python train.py --dataset="short read English sentences (LibriTTS-R)" --train_examples=26041 --n_mels=80 --hop_length=160 --norm_position="sandwich" --fused_qkv=true --bias="none" --qk_norm=false --layers=8 --init="kaiming_normal" --muon_scale="match_rms_adamw" --momentum=0.95 --nesterov=true --adamw_lr_other_params=0.0014 --decay_fraction=0.3
Rows from block 5 of a small CTC audio transcriber, named by matrix and row number. Rows with one number belong to one neuron. Each number is 50 + 12 x the weight over its row's rms, rounded and kept within 0 to 99. All counts start at 0. After the name is the row's rms in percent of the matrix's.
Before each neuron's rows are labels from the 100 clips, of 14848, where the neuron reaches its highest value: "top examples" is what is common among them. Only what is clearly more common there than usual is listed. The data: short read English sentences (LibriTTS-R). In brackets: how many of the 100, against the usual share in percent.
# fc1: MLP up (model.blocks.5.mlp.fc1.weight, 640x160), inputs 54-107
# fc2: MLP down (model.blocks.5.mlp.fc2.weight, 160x640, transposed), outputs 54-107

top examples: voice: male (86 vs 46.1)
fc1.346 096:43 43 54 36 78 37 51 52 61 65 41 48 26 36 25 53 57 48 58 46 34 53 20 68 66 58 33 27 61 49 20 57 45 43 36 52 47 56 52 57 59 32 39 51 44 50 43 47 56 63 50 24 64 49
fc2.346 094:70 49 66 46 42 60 37 53 34 40 67 44 69 49 70 45 48 50 45 51 52 42 63 45 32 14 53 43 62 71 52 32 34 48 57 49 34 41 31 37 57 52 50 47 58 50 54 68 37 51 55 45 47 44

top examples: the word "to" (34 vs 14.6)
fc1.33 097:64 58 53 32 63 69 63 57 35 73 59 54 51 61 51 66 52 45 42 62 47 60 22 51 42 48 43 48 69 36 72 57 14 43 57 49 60 33 37 48 42 52 37 51 51 37 36 51 39 51 20 54 77 60
fc2.33 098:26 42 27 62 49 31 39 48 62 26 57 37 66 56 42 49 49 54 61 39 49 32 82 66 49 50 57 60 49 56 42 43 58 51 53 50 45 40 55 59 36 39 58 51 39 67 46 43 70 56 60 49 43 63

top examples: the word "have" (55 vs 4.1); the word "of" (41 vs 9.8)
fc1.120 113:58 49 76 64 63 54 42 47 43 78 50 31 67 52 39 44 64 56 52 45 46 41 45 58 59 46 41 48 43 69 51 49 50 44 38 51 57 50 40 56 45 51 58 36 36 59 52 58 44 49 42 25 51 46
fc2.120 109:52 60 49 21 60 45 54 38 45 45 31 55 34 61 41 55 33 50 56 56 69 59 41 27 47 72 43 31 31 53 37 39 54 48 43 64 40 57 61 69 50 40 39 50 53 40 51 68 66 52 43 54 70 47

top examples: the word "is" (30 vs 8.2)
fc1.306 100:53 48 35 51 51 50 49 38 66 48 68 59 58 75 70 46 43 54 60 62 45 61 40 63 68 35 62 38 48 57 48 54 33 29 54 37 64 51 49 46 38 42 55 34 63 64 49 54 40 50 59 48 59 51
fc2.306 098:41 41 48 50 57 34 51 59 41 44 43 51 48 41 43 37 43 33 61 50 31 48 46 56 56 30 56 70 59 52 40 48 56 44 34 41 44 39 68 59 69 72 35 45 39 52 72 34 74 43 55 43 51 34

top examples: the word "said" (50 vs 6.3); the word "he" (44 vs 11)
fc1.583 086:48 47 56 44 56 61 47 51 63 64 44 34 42 51 46 39 49 70 53 52 53 68 32 44 39 39 64 44 34 43 71 36 54 65 43 78 56 54 46 50 64 65 67 44 33 50 47 54 37 40 64 56 40 43
fc2.583 095:39 48 45 55 41 32 48 43 46 17 49 38 64 34 51 42 45 42 35 45 66 54 64 57 57 67 50 56 53 24 33 55 46 59 43 60 56 64 55 39 34 39 35 68 31 73 56 41 75 40 42 34 57 45

top examples: the word "not" (40 vs 6.3)
fc1.578 097:38 60 49 57 42 47 52 73 63 58 72 50 51 61 69 34 53 74 55 75 31 45 37 45 42 71 38 55 54 37 63 57 74 45 31 39 32 60 46 50 38 36 48 71 47 38 54 54 49 48 48 34 48 78
fc2.578 101:49 41 35 55 58 70 51 51 30 42 66 59 36 64 59 50 42 49 36 37 56 44 41 41 57 68 57 44 38 43 30 31 30 59 51 50 66 33 60 47 56 59 52 45 62 48 39 55 56 45 59 69 63 43

top examples: the word "you" (40 vs 14.4)
fc1.593 099:57 22 69 28 31 46 57 57 45 58 46 38 33 70 54 40 65 53 33 47 49 53 52 50 51 36 33 51 45 21 47 47 46 49 59 75 54 39 58 41 39 60 55 37 58 63 54 55 38 43 47 45 74 50
fc2.593 107:35 42 43 66 41 51 38 40 38 52 46 54 55 43 56 44 65 48 44 42 51 35 59 32 64 30 54 57 41 30 33 83 61 51 49 50 62 65 52 61 92 60 49 56 61 51 55 29 24 40 49 51 72 46

top examples: the word "is" (31 vs 8.2)
fc1.299 093:47 39 29 51 51 40 63 59 64 54 60 37 21 41 37 57 49 32 66 57 41 54 32 46 45 37 34 50 76 41 13 39 45 62 63 41 33 50 32 54 41 62 62 35 47 72 54 53 60 68 57 44 52 41
fc2.299 103:51 40 43 65 64 48 57 49 41 63 55 40 59 43 55 25 52 62 44 51 57 81 56 49 72 77 74 36 39 30 47 72 34 52 46 54 43 40 43 59 39 36 47 68 54 32 37 23 63 38 42 48 38 53

top examples: the word "was" (25 vs 9.8)
fc1.47 097:43 50 47 46 49 46 73 59 60 32 47 62 42 34 63 41 21 57 56 56 45 51 42 40 40 60 55 19 41 42 50 58 35 58 39 41 71 35 62 66 62 27 49 53 48 62 68 35 58 54 46 64 46 58
fc2.47 098:56 44 50 41 36 51 45 63 54 42 50 32 62 90 61 53 60 56 42 43 52 38 23 73 51 45 51 45 44 53 46 74 44 41 46 40 48 43 64 46 44 49 54 62 51 51 48 55 37 32 57 28 41 52

top examples: the word "the" (68 vs 24.9)
fc1.405 097:24 43 54 52 16 43 45 43 59 63 44 72 62 29 52 36 26 67 46 44 62 54 60 42 51 55 61 54 45 35 37 43 48 33 47 44 55 50 59 44 54 59 51 39 63 34 41 53 62 50 69 17 36 30
fc2.405 090:74 58 45 48 63 41 37 52 53 30 50 33 38 67 42 72 66 49 35 63 54 52 47 61 45 30 60 49 46 73 55 36 42 43 57 48 49 35 46 58 55 70 54 57 47 57 41 70 21 35 42 64 71 63

top examples: voice: male (72 vs 46.1); the word "it" (38 vs 12.5)
fc1.610 090:26 33 45 62 24 62 57 64 47 36 61 37 46 45 48 65 64 64 65 37 56 45 43 40 81 43 44 46 46 36 42 37 52 37 34 63 56 46 57 40 44 42 35 26 68 39 74 63 57 51 52 75 50 65
fc2.610 092:51 33 57 41 38 49 40 62 41 51 52 51 64 52 72 55 53 42 47 56 39 39 49 42 35 62 48 56 37 62 44 59 40 47 46 39 56 80 50 58 61 61 45 55 30 68 60 33 57 63 53 35 57 52

top examples: the word "in" (30 vs 6.7)
fc1.344 101:67 51 52 40 54 31 72 51 44 44 56 39 24 55 70 59 54 49 27 66 14 53 59 43 71 55 39 40 57 55 40 36 47 60 56 58 46 68 58 46 36 50 67 69 30 41 60 58 56 67 52 52 43 75
fc2.344 092:38 59 30 50 51 75 56 62 41 59 63 56 54 48 26 53 59 47 49 40 64 41 49 59 38 37 76 56 58 36 51 53 65 47 37 52 59 43 39 71 49 35 44 58 64 60 52 67 61 42 52 56 87 47

top examples: the word "what" (27 vs 4.9)
fc1.186 101:60 42 27 39 50 26 14 49 60 57 36 59 58 46 31 62 43 52 55 51 53 51 48 44 47 51 47 46 52 46 30 43 42 34 61 42 59 45 62 36 62 40 67 49 36 43 51 50 73 47 68 45 54 43
fc2.186 107:47 37 56 72 53 53 73 55 47 62 66 45 38 20 33 59 65 61 35 60 59 53 38 59 52 49 38 62 52 53 73 37 49 67 47 42 49 45 57 72 37 47 52 42 46 42 54 60 45 35 34 55 42 55

top examples: the word "not" (31 vs 6.3)
fc1.197 101:27 35 43 68 50 50 67 60 40 65 47 33 60 70 51 37 61 52 54 63 22 45 29 41 37 59 47 64 58 46 59 48 48 61 51 55 63 51 40 50 73 40 55 44 47 57 58 55 59 42 39 64 39 63
fc2.197 109:51 46 39 40 53 63 49 48 71 43 40 66 63 38 56 53 42 64 50 31 76 73 55 32 46 37 44 52 51 55 34 60 60 38 51 41 38 34 67 49 37 48 44 48 78 38 69 51 34 51 60 50 79 50

top examples: the word "up" (27 vs 1.9)
fc1.71 104:32 48 50 64 52 37 65 29 37 42 62 55 48 64 52 52 50 41 42 36 47 44 43 53 56 47 51 38 45 52 46 35 63 72 54 44 51 54 34 53 58 41 45 38 55 50 77 56 52 34 51 41 48 50
fc2.71 109:51 63 62 37 53 29 66 66 43 35 55 41 46 51 50 49 50 39 49 48 40 52 48 72 46 29 37 47 39 43 64 72 72 43 55 41 51 41 44 47 56 49 55 37 59 66 52 54 33 36 54 53 37 58

top examples: the word "her" (40 vs 3.9); the word "she" (25 vs 5.5)
fc1.392 099:65 48 48 51 48 18 69 57 41 39 36 70 30 63 43 60 54 40 60 42 57 40 60 36 59 49 62 58 47 29 64 49 56 43 70 59 47 51 62 28 55 60 52 46 22 40 66 41 41 75 56 40 60 49
fc2.392 106:60 31 35 58 54 60 43 37 47 76 51 46 56 58 68 37 58 56 48 53 61 39 26 46 43 54 49 39 45 48 62 68 58 34 37 31 67 45 66 62 48 44 36 52 68 52 59 39 52 36 59 78 52 40

top examples: the word "the" (59 vs 24.9); the word "of" (26 vs 9.8)
fc1.382 089:61 48 43 46 64 47 50 58 43 73 35 52 39 54 38 45 49 48 51 38 55 55 40 39 48 60 77 49 50 43 56 58 49 61 46 58 48 50 35 59 79 53 59 72 36 47 53 67 45 53 53 34 34 41
fc2.382 091:47 49 57 34 56 36 54 28 65 45 52 35 49 43 56 55 46 63 55 59 27 49 62 57 56 35 64 58 52 61 57 33 60 45 69 58 50 43 48 59 53 52 42 32 56 65 47 63 38 36 45 61 56 62

top examples: the word "to" (77 vs 14.6)
fc1.107 105:40 59 57 43 77 61 46 62 63 71 42 66 22 46 57 72 48 39 32 47 39 56 51 44 49 58 22 63 60 52 47 47 40 62 34 33 56 29 69 39 53 50 49 40 60 52 47 43 38 40 50 44 59 48
fc2.107 101:22 24 48 63 48 66 31 38 45 46 39 41 37 45 41 41 50 37 36 47 42 65 47 62 27 70 61 39 60 65 54 40 55 25 47 69 31 65 54 37 51 24 61 43 52 56 53 71 44 59 59 55 64 54

top examples: the word "she" (42 vs 5.5)
fc1.99 105:56 47 33 42 42 51 59 60 66 55 49 42 40 62 52 59 57 40 63 34 42 43 50 19 43 56 74 76 48 57 49 61 72 51 52 45 42 39 37 87 53 57 68 51 53 59 59 31 45 28 49 67 44 58
fc2.99 101:41 61 51 68 59 34 36 41 43 32 55 65 62 52 62 44 42 63 43 40 43 56 62 55 43 46 27 38 53 68 30 49 41 30 36 70 51 46 40 23 41 49 55 59 73 61 52 45 59 34 39 49 41 69

top examples: the word "i" (43 vs 18.3)
fc1.129 095:28 44 75 40 53 69 63 51 60 36 52 53 61 50 80 58 51 54 35 62 48 17 45 48 35 37 72 51 41 37 44 53 55 47 52 60 62 66 66 56 48 44 51 42 71 52 56 47 64 72 47 44 30 30
fc2.129 091:64 53 38 49 59 62 70 53 54 58 29 55 52 64 45 32 46 53 55 54 44 61 65 62 60 35 23 54 58 79 44 59 54 36 33 50 48 34 40 50 54 35 55 47 35 34 31 50 36 47 68 58 56 60

top examples: the word "the" (70 vs 24.9); the word "of" (25 vs 9.8)
fc1.63 099:59 39 56 53 61 53 70 84 46 62 33 61 45 36 59 60 61 55 32 59 28 51 45 58 46 45 31 65 55 43 45 48 66 66 52 51 58 59 43 36 42 25 59 44 50 59 74 54 43 37 51 60 41 31
fc2.63 086:26 53 38 54 51 56 31 42 47 52 32 37 50 44 29 58 71 49 57 29 81 33 49 22 48 51 45 42 63 68 48 64 63 43 52 49 56 49 50 49 50 78 41 57 57 45 62 50 53 63 75 58 53 48

top examples: the word "me" (30 vs 4.7)
fc1.66 094:48 54 57 43 44 38 51 68 35 43 75 55 46 54 30 55 51 82 56 69 50 30 31 52 50 72 44 65 33 44 51 26 49 52 75 64 45 51 48 36 33 93 58 37 38 60 58 58 48 47 67 47 59 37
fc2.66 087:45 45 50 73 69 67 31 35 65 42 59 45 37 53 64 33 39 41 51 41 57 58 78 45 43 34 52 62 67 61 52 56 41 25 32 43 59 63 38 69 47 26 54 52 45 40 55 57 43 54 56 54 60 54

top examples: the word "not" (28 vs 6.3)
fc1.461 097:34 49 35 61 56 47 42 65 36 56 57 45 68 54 36 50 56 54 71 65 50 53 64 58 60 45 45 53 37 30 46 68 71 68 33 43 35 47 19 57 56 42 54 49 63 54 26 43 63 66 55 47 56 58
fc2.461 099:61 44 44 38 40 40 69 44 73 28 32 52 31 52 62 56 57 47 42 34 47 65 50 47 59 40 54 41 62 60 36 34 29 36 64 45 43 58 65 57 48 44 36 52 40 63 50 37 42 33 44 51 67 40

top examples: the word "to" (41 vs 14.6)
fc1.373 095:40 50 75 52 60 46 73 54 21 52 54 61 42 67 43 57 43 60 32 56 53 45 58 34 69 48 17 58 64 41 51 45 58 71 28 41 50 52 61 56 46 57 34 47 59 77 40 35 34 61 55 56 53 34
fc2.373 108:47 55 34 45 24 28 55 46 64 67 46 57 60 45 50 35 62 33 60 43 30 71 42 48 38 40 54 44 58 61 42 24 57 52 73 42 58 50 49 56 50 43 62 77 54 34 69 40 44 31 55 40 22 64

top examples: the word "like" (30 vs 1.8)
fc1.608 102:65 51 83 50 43 42 27 37 54 58 57 59 51 48 50 49 62 64 50 33 78 50 52 44 50 50 40 37 57 33 53 51 40 63 57 61 41 53 52 32 44 64 73 33 50 42 59 41 45 40 76 48 22 49
fc2.608 110:37 45 34 60 21 53 74 45 58 50 51 45 42 64 37 35 48 54 66 46 16 50 49 46 43 67 53 42 51 54 31 33 68 46 43 34 40 50 49 58 50 52 18 53 61 44 72 63 51 51 19 37 47 49

top examples: the word "is" (30 vs 8.2)
fc1.572 105:36 75 41 34 45 35 40 34 71 58 52 36 40 51 43 73 52 61 44 70 40 57 47 31 78 37 28 64 68 43 59 38 64 39 50 27 58 61 54 69 39 71 67 51 55 58 52 39 52 51 49 45 32 32
fc2.572 098:48 49 68 43 50 62 60 57 39 49 58 55 69 57 72 47 30 47 54 46 53 46 38 71 42 69 53 46 52 41 54 41 37 27 46 47 37 31 54 45 81 36 54 49 29 45 26 62 43 55 30 36 57 57

top examples: the word "have" (56 vs 4.1); the word "of" (38 vs 9.8)
fc1.44 103:58 45 61 46 65 60 82 52 28 47 34 55 48 41 44 29 37 27 59 42 44 54 25 71 53 42 51 50 63 49 52 37 60 41 63 38 43 44 47 61 42 48 54 46 54 35 18 48 50 74 62 51 42 32
fc2.44 101:40 69 27 50 53 41 35 46 72 61 50 68 66 40 61 49 56 50 45 44 54 72 53 46 51 48 65 62 45 67 52 48 62 57 39 76 58 41 43 27 48 52 37 22 38 51 49 17 39 40 70 61 32 45

top examples: the word "she" (85 vs 5.5)
fc1.569 107:52 50 40 50 51 34 46 64 51 72 48 46 52 50 49 55 28 64 53 47 43 58 55 30 42 46 84 48 54 56 41 30 43 54 57 35 20 36 53 35 43 47 48 53 53 63 63 40 35 40 70 47 53 54
fc2.569 113:50 29 55 70 45 63 21 56 63 51 48 44 62 36 62 44 42 29 47 57 49 45 49 34 57 47 56 40 73 32 49 23 48 39 63 48 63 62 50 45 60 42 55 36 65 45 68 51 66 46 45 45 68 46

top examples: the word "said" (33 vs 6.3)
fc1.210 096:62 66 47 45 46 47 50 39 73 33 48 41 65 33 46 60 41 59 54 52 22 47 35 44 55 47 55 62 61 39 73 51 37 48 37 59 56 38 30 62 44 42 59 51 53 51 27 47 54 58 44 24 50 46
fc2.210 105:41 50 66 51 41 55 53 57 39 43 43 43 26 45 61 33 62 66 54 63 59 38 46 64 22 58 68 35 55 32 62 38 51 70 64 45 50 39 77 37 36 64 37 43 67 39 69 52 62 45 62 54 83 44

top examples: the word "you" (41 vs 14.4)
fc1.255 104:46 26 63 62 68 33 58 59 68 49 55 39 40 49 56 59 44 46 55 48 17 49 48 23 51 66 77 29 56 57 47 45 40 51 67 46 16 60 68 54 60 69 41 63 55 56 60 64 47 63 62 66 48 47
fc2.255 102:47 49 36 59 33 45 45 64 26 56 33 66 44 16 37 68 63 57 56 47 56 65 57 32 67 55 56 69 58 67 49 40 55 39 67 53 67 49 44 33 58 57 54 31 56 52 33 55 66 46 50 55 35 39

top examples: the word "have" (36 vs 4.1); the word "you" (33 vs 14.4); the word "how" (29 vs 2)
fc1.85 099:77 43 48 54 49 49 54 62 34 69 48 58 63 58 67 33 45 43 69 50 21 50 43 42 64 61 37 45 42 46 39 58 62 42 35 50 41 46 28 62 43 55 53 55 44 45 56 47 45 55 68 45 71 43
fc2.85 109:34 47 48 54 59 41 60 56 51 48 37 29 55 54 63 65 51 52 41 69 42 39 73 43 69 34 29 53 37 26 58 49 41 48 49 58 64 39 61 52 45 36 39 52 65 48 42 50 46 56 34 48 48 35

top examples: the word "what" (30 vs 4.9); the word "but" (28 vs 4.8)
fc1.353 096:50 49 43 38 44 35 70 45 58 34 47 40 40 72 48 79 33 39 54 63 52 57 47 61 61 36 45 38 60 42 48 69 35 56 45 31 44 59 46 74 64 55 75 62 20 47 71 46 45 32 60 58 53 50
fc2.353 107:65 48 92 55 49 56 43 44 71 65 69 39 64 27 46 33 54 57 49 52 49 46 55 57 38 42 56 60 35 44 29 59 63 41 55 64 44 47 45 59 55 44 33 46 47 62 63 57 61 65 50 34 43 29

top examples: the word "not" (64 vs 6.3); the word "did" (28 vs 2.3)
fc1.94 116:41 44 55 47 41 62 41 34 59 44 28 54 62 62 51 30 46 61 52 44 26 47 35 59 50 78 44 32 52 69 47 38 64 60 42 21 47 65 61 40 63 36 32 56 55 60 56 71 56 49 24 57 60 68
fc2.94 105:42 66 35 43 30 41 49 66 51 64 66 52 63 50 78 46 52 42 56 43 54 49 54 45 42 40 43 66 31 43 28 50 46 56 43 44 49 44 34 55 59 39 82 49 47 50 70 54 64 46 73 61 48 51

top examples: the word "is" (32 vs 8.2)
fc1.296 100:45 37 46 43 48 56 31 36 53 72 40 44 46 31 36 48 48 41 41 79 65 64 52 47 46 32 31 61 39 48 39 52 40 56 65 44 77 74 50 51 48 37 46 52 54 59 65 25 59 28 55 29 57 58
fc2.296 099:38 52 51 57 58 37 48 76 56 33 52 20 57 60 60 30 44 61 56 57 30 47 48 60 55 72 61 52 40 41 64 51 34 73 47 52 10 38 48 61 52 60 51 30 38 43 61 64 62 62 64 59 31 40

top examples: the word "to" (56 vs 14.6)
fc1.567 097:31 49 53 57 43 43 58 60 64 43 54 45 50 46 52 66 61 46 28 52 51 70 52 55 66 59 61 39 50 33 36 57 36 58 52 69 36 61 60 37 35 61 38 61 29 39 48 65 42 54 56 48 54 57
fc2.567 104:63 67 45 89 32 69 77 40 29 53 52 44 48 50 44 57 49 53 59 70 49 48 60 51 38 52 33 67 58 58 43 26 54 56 59 56 54 35 44 56 31 40 63 40 67 45 20 50 39 58 55 71 27 50

top examples: the word "was" (28 vs 9.8)
fc1.422 098:32 36 47 68 47 49 72 49 64 49 51 54 48 49 69 69 52 62 36 46 39 68 45 41 49 68 40 49 48 38 55 35 35 42 57 53 42 54 65 58 50 34 67 60 19 52 35 29 44 45 35 38 59 43
fc2.422 091:61 50 42 54 52 49 62 39 24 38 62 63 37 44 42 36 16 26 67 40 45 39 51 34 48 20 61 40 39 40 39 78 54 80 33 41 52 40 38 51 16 47 46 63 71 34 47 56 52 67 42 61 45 63

top examples: the word "i" (63 vs 18.3)
fc1.292 104:53 45 50 36 48 54 67 57 31 35 42 19 61 45 49 29 34 66 47 70 74 59 38 32 50 82 64 59 56 50 28 57 44 31 53 49 59 51 44 65 70 37 54 44 33 60 34 56 80 62 56 35 52 63
fc2.292 105:29 59 57 46 46 60 38 57 59 42 39 75 46 56 56 59 72 38 58 56 30 45 45 63 56 54 59 46 57 61 66 34 44 56 64 48 39 49 54 41 46 61 52 55 43 39 35 55 38 30 75 63 59 70

top examples: the word "she" (29 vs 5.5); the word "chapter" (25 vs 0.4)
fc1.125 095:71 70 46 70 52 57 52 53 48 23 33 31 41 62 44 50 39 46 50 57 57 40 39 52 61 47 40 55 42 35 61 62 58 85 50 48 67 54 51 51 27 57 80 36 67 40 42 40 36 62 51 69 45 59
fc2.125 104:51 35 51 39 54 42 42 54 47 57 68 50 49 56 57 59 63 58 70 52 14 53 75 41 44 52 38 46 26 54 43 42 36 61 68 66 43 41 60 64 64 60 50 50 51 61 61 47 53 55 63 57 43 28

top examples: the word "yes" (47 vs 1.4)
fc1.319 098:71 58 48 51 47 60 51 44 66 44 57 38 40 39 48 26 65 58 53 42 38 44 41 55 62 31 32 50 48 39 43 55 56 41 35 48 45 56 23 46 67 75 50 33 56 69 28 48 59 49 68 57 57 59
fc2.319 102:38 35 59 46 46 54 44 44 60 48 50 43 40 61 44 50 47 56 43 42 39 54 47 52 46 59 55 41 61 36 63 29 52 35 62 52 54 51 63 48 39 53 54 61 43 32 45 98 32 55 79 48 36 50

top examples: the word "must" (28 vs 1.5)
fc1.312 097:42 64 53 37 39 34 47 35 61 30 60 49 49 60 75 45 55 37 53 53 50 59 56 52 55 73 44 30 34 27 53 73 61 59 39 70 59 42 52 59 36 62 60 55 61 42 31 40 19 47 65 50 72 42
fc2.312 102:56 54 49 62 40 66 54 40 22 56 52 40 64 30 26 39 45 65 52 43 41 63 66 53 61 40 72 69 50 53 65 53 43 58 59 39 51 58 55 48 39 36 34 37 39 22 60 61 70 40 52 49 62 58

top examples: the word "the" (55 vs 24.9)
fc1.366 096:36 48 44 56 39 77 34 53 43 45 41 32 55 48 51 65 66 32 49 31 56 44 36 51 54 50 60 31 30 49 72 62 47 37 57 57 44 41 46 53 67 54 62 38 67 56 51 53 75 52 30 46 55 56
fc2.366 097:31 63 55 57 59 53 48 40 51 54 60 64 60 84 59 48 30 54 54 56 43 40 39 33 69 52 33 60 49 50 56 48 58 51 34 35 50 52 33 41 39 65 57 65 67 47 44 39 31 40 34 51 64 76

top examples: the word "she" (36 vs 5.5)
fc1.196 101:55 33 13 64 53 44 37 51 27 33 49 45 34 56 45 59 45 46 38 34 53 64 27 47 59 45 43 51 43 50 69 47 48 39 41 53 45 45 36 56 46 62 54 56 56 42 25 24 47 49 42 43 51 44
fc2.196 100:59 57 54 33 56 40 49 47 39 58 50 58 67 30 57 35 70 34 61 78 43 49 45 36 43 60 49 52 60 31 57 44 48 66 35 34 47 64 20 56 57 47 46 50 45 46 51 63 33 56 38 61 31 53

top examples: the word "in" (38 vs 6.7)
fc1.410 101:35 42 38 60 44 59 46 36 47 58 57 32 40 72 63 30 42 40 44 44 44 57 45 72 38 41 37 63 53 68 78 71 48 54 56 48 74 65 47 67 71 52 55 46 69 33 44 40 37 57 68 56 36 64
fc2.410 101:59 59 33 56 73 53 43 67 39 46 61 68 51 58 52 64 44 57 52 38 54 51 52 46 54 64 75 41 36 42 40 56 49 50 45 32 57 13 46 38 62 44 25 52 35 59 54 65 55 65 45 42 51 43

top examples: the word "was" (53 vs 9.8)
fc1.427 103:48 36 39 48 76 64 85 46 51 34 37 59 46 67 54 46 57 68 39 53 46 67 38 59 54 47 49 39 51 54 45 50 29 45 60 50 52 62 36 38 42 60 73 51 60 46 50 36 51 51 54 37 45 50
fc2.427 103:32 54 61 43 42 44 43 61 27 58 54 60 42 38 76 69 40 42 67 38 39 36 54 46 51 48 43 61 53 45 46 64 60 34 34 61 61 67 63 43 31 44 52 62 41 30 50 39 46 49 58 50 40 52

top examples: the word "was" (38 vs 9.8); the word "she" (26 vs 5.5)
fc1.8 097:36 63 30 70 61 64 52 44 31 37 48 66 44 51 50 61 43 46 62 42 23 49 39 34 55 51 62 44 47 52 47 35 80 36 60 49 42 30 55 47 38 62 39 30 51 47 60 50 41 68 39 74 56 40
fc2.8 106:62 75 80 26 58 41 70 53 38 57 43 56 47 81 53 41 51 61 35 43 45 53 37 55 43 51 53 46 67 58 61 50 44 48 30 38 47 61 56 53 48 42 47 56 39 59 52 56 46 64 20 38 28 56

top examples: the word "the" (50 vs 24.9)
fc1.214 102:39 66 22 68 63 65 31 53 36 57 34 68 45 35 37 52 45 63 54 42 30 56 44 52 55 50 38 53 43 47 54 49 56 45 64 30 68 71 55 51 53 47 45 52 39 65 67 73 47 60 45 68 52 42
fc2.214 100:41 42 41 67 44 17 60 57 61 43 42 56 43 46 80 58 59 71 60 69 55 50 62 43 49 49 52 53 34 40 43 33 52 73 34 69 67 51 64 47 51 35 58 27 54 37 58 45 51 43 56 66 35 57

top examples: the word "was" (73 vs 9.8); the word "it" (44 vs 12.5)
fc1.416 128:58 44 65 35 61 46 40 45 37 35 46 62 55 67 49 56 28 33 42 91 41 56 29 54 60 55 63 35 59 56 52 71 47 42 26 46 69 46 59 56 65 48 66 50 44 52 54 31 48 54 56 47 39 60
fc2.416 121:53 58 33 35 59 51 40 44 63 28 40 62 47 62 64 43 52 33 46 50 35 44 38 51 52 33 67 48 58 55 52 51 56 40 23 55 74 45 70 56 66 51 58 28 52 51 35 44 26 51 50 54 36 66

top examples: the word "to" (55 vs 14.6)
fc1.90 103:39 35 64 59 63 43 55 49 46 56 48 36 51 59 44 63 38 57 47 25 51 72 48 69 37 45 33 46 55 56 59 48 43 42 53 51 47 43 53 36 37 50 54 45 56 45 35 45 54 35 37 77 65 18
fc2.90 098:46 65 34 55 44 61 51 44 46 52 73 47 45 45 51 42 45 51 68 69 34 54 44 56 54 71 58 58 50 54 50 60 48 50 44 85 36 41 52 69 48 59 57 64 25 44 39 55 45 46 82 19 49 57

top examples: the word "in" (27 vs 6.7)
fc1.448 101:53 67 36 36 43 40 34 49 60 49 41 48 49 50 46 54 56 58 56 53 56 74 39 39 51 22 42 86 40 48 58 62 39 46 57 51 50 69 62 50 42 84 37 50 45 51 47 48 27 59 55 59 42 34
fc2.448 102:31 59 37 69 51 45 55 50 62 48 66 53 49 49 64 38 50 53 47 39 58 48 49 62 51 55 52 40 46 28 41 43 54 60 53 44 41 50 32 56 51 41 50 35 40 40 46 64 52 45 48 45 58 69

top examples: the word "said" (75 vs 6.3)
fc1.40 104:72 55 37 60 76 44 44 45 56 66 50 41 61 47 41 46 41 55 77 53 58 58 56 30 36 57 44 56 42 33 45 36 42 50 32 67 43 59 46 61 61 35 61 34 46 56 31 58 38 40 42 55 20 56
fc2.40 106:62 79 55 56 46 64 44 40 24 38 60 45 53 46 61 32 61 59 77 53 46 45 42 61 70 29 45 46 67 56 53 33 59 69 43 54 55 74 60 34 33 22 56 44 31 20 45 56 56 48 31 64 50 56

top examples: the word "the" (51 vs 24.9)
fc1.395 101:56 44 37 62 48 56 47 43 39 46 75 43 40 55 53 58 34 39 51 52 43 45 36 47 32 61 66 46 47 48 48 56 50 50 66 38 59 53 67 54 46 44 46 48 54 48 48 49 51 17 26 73 54 75
fc2.395 103:36 66 52 54 61 48 77 62 54 24 21 30 51 57 64 58 63 55 57 43 37 46 56 40 61 58 44 52 43 44 61 25 47 37 63 63 39 54 53 65 64 54 56 50 53 52 47 29 64 37 66 58 59 51

top examples: the word "was" (96 vs 9.8)
fc1.412 104:45 43 67 41 63 35 73 61 36 43 51 48 45 53 45 45 47 67 57 56 54 63 51 39 47 49 41 57 71 27 52 56 50 27 58 29 65 40 36 51 40 71 30 56 51 31 35 43 38 43 61 28 60 37
fc2.412 104:38 47 35 68 34 37 48 55 31 68 25 52 57 41 39 22 56 50 61 42 35 41 57 46 68 47 67 56 33 43 36 28 40 61 71 67 55 50 59 35 71 53 55 53 48 49 44 44 43 44 41 53 38 19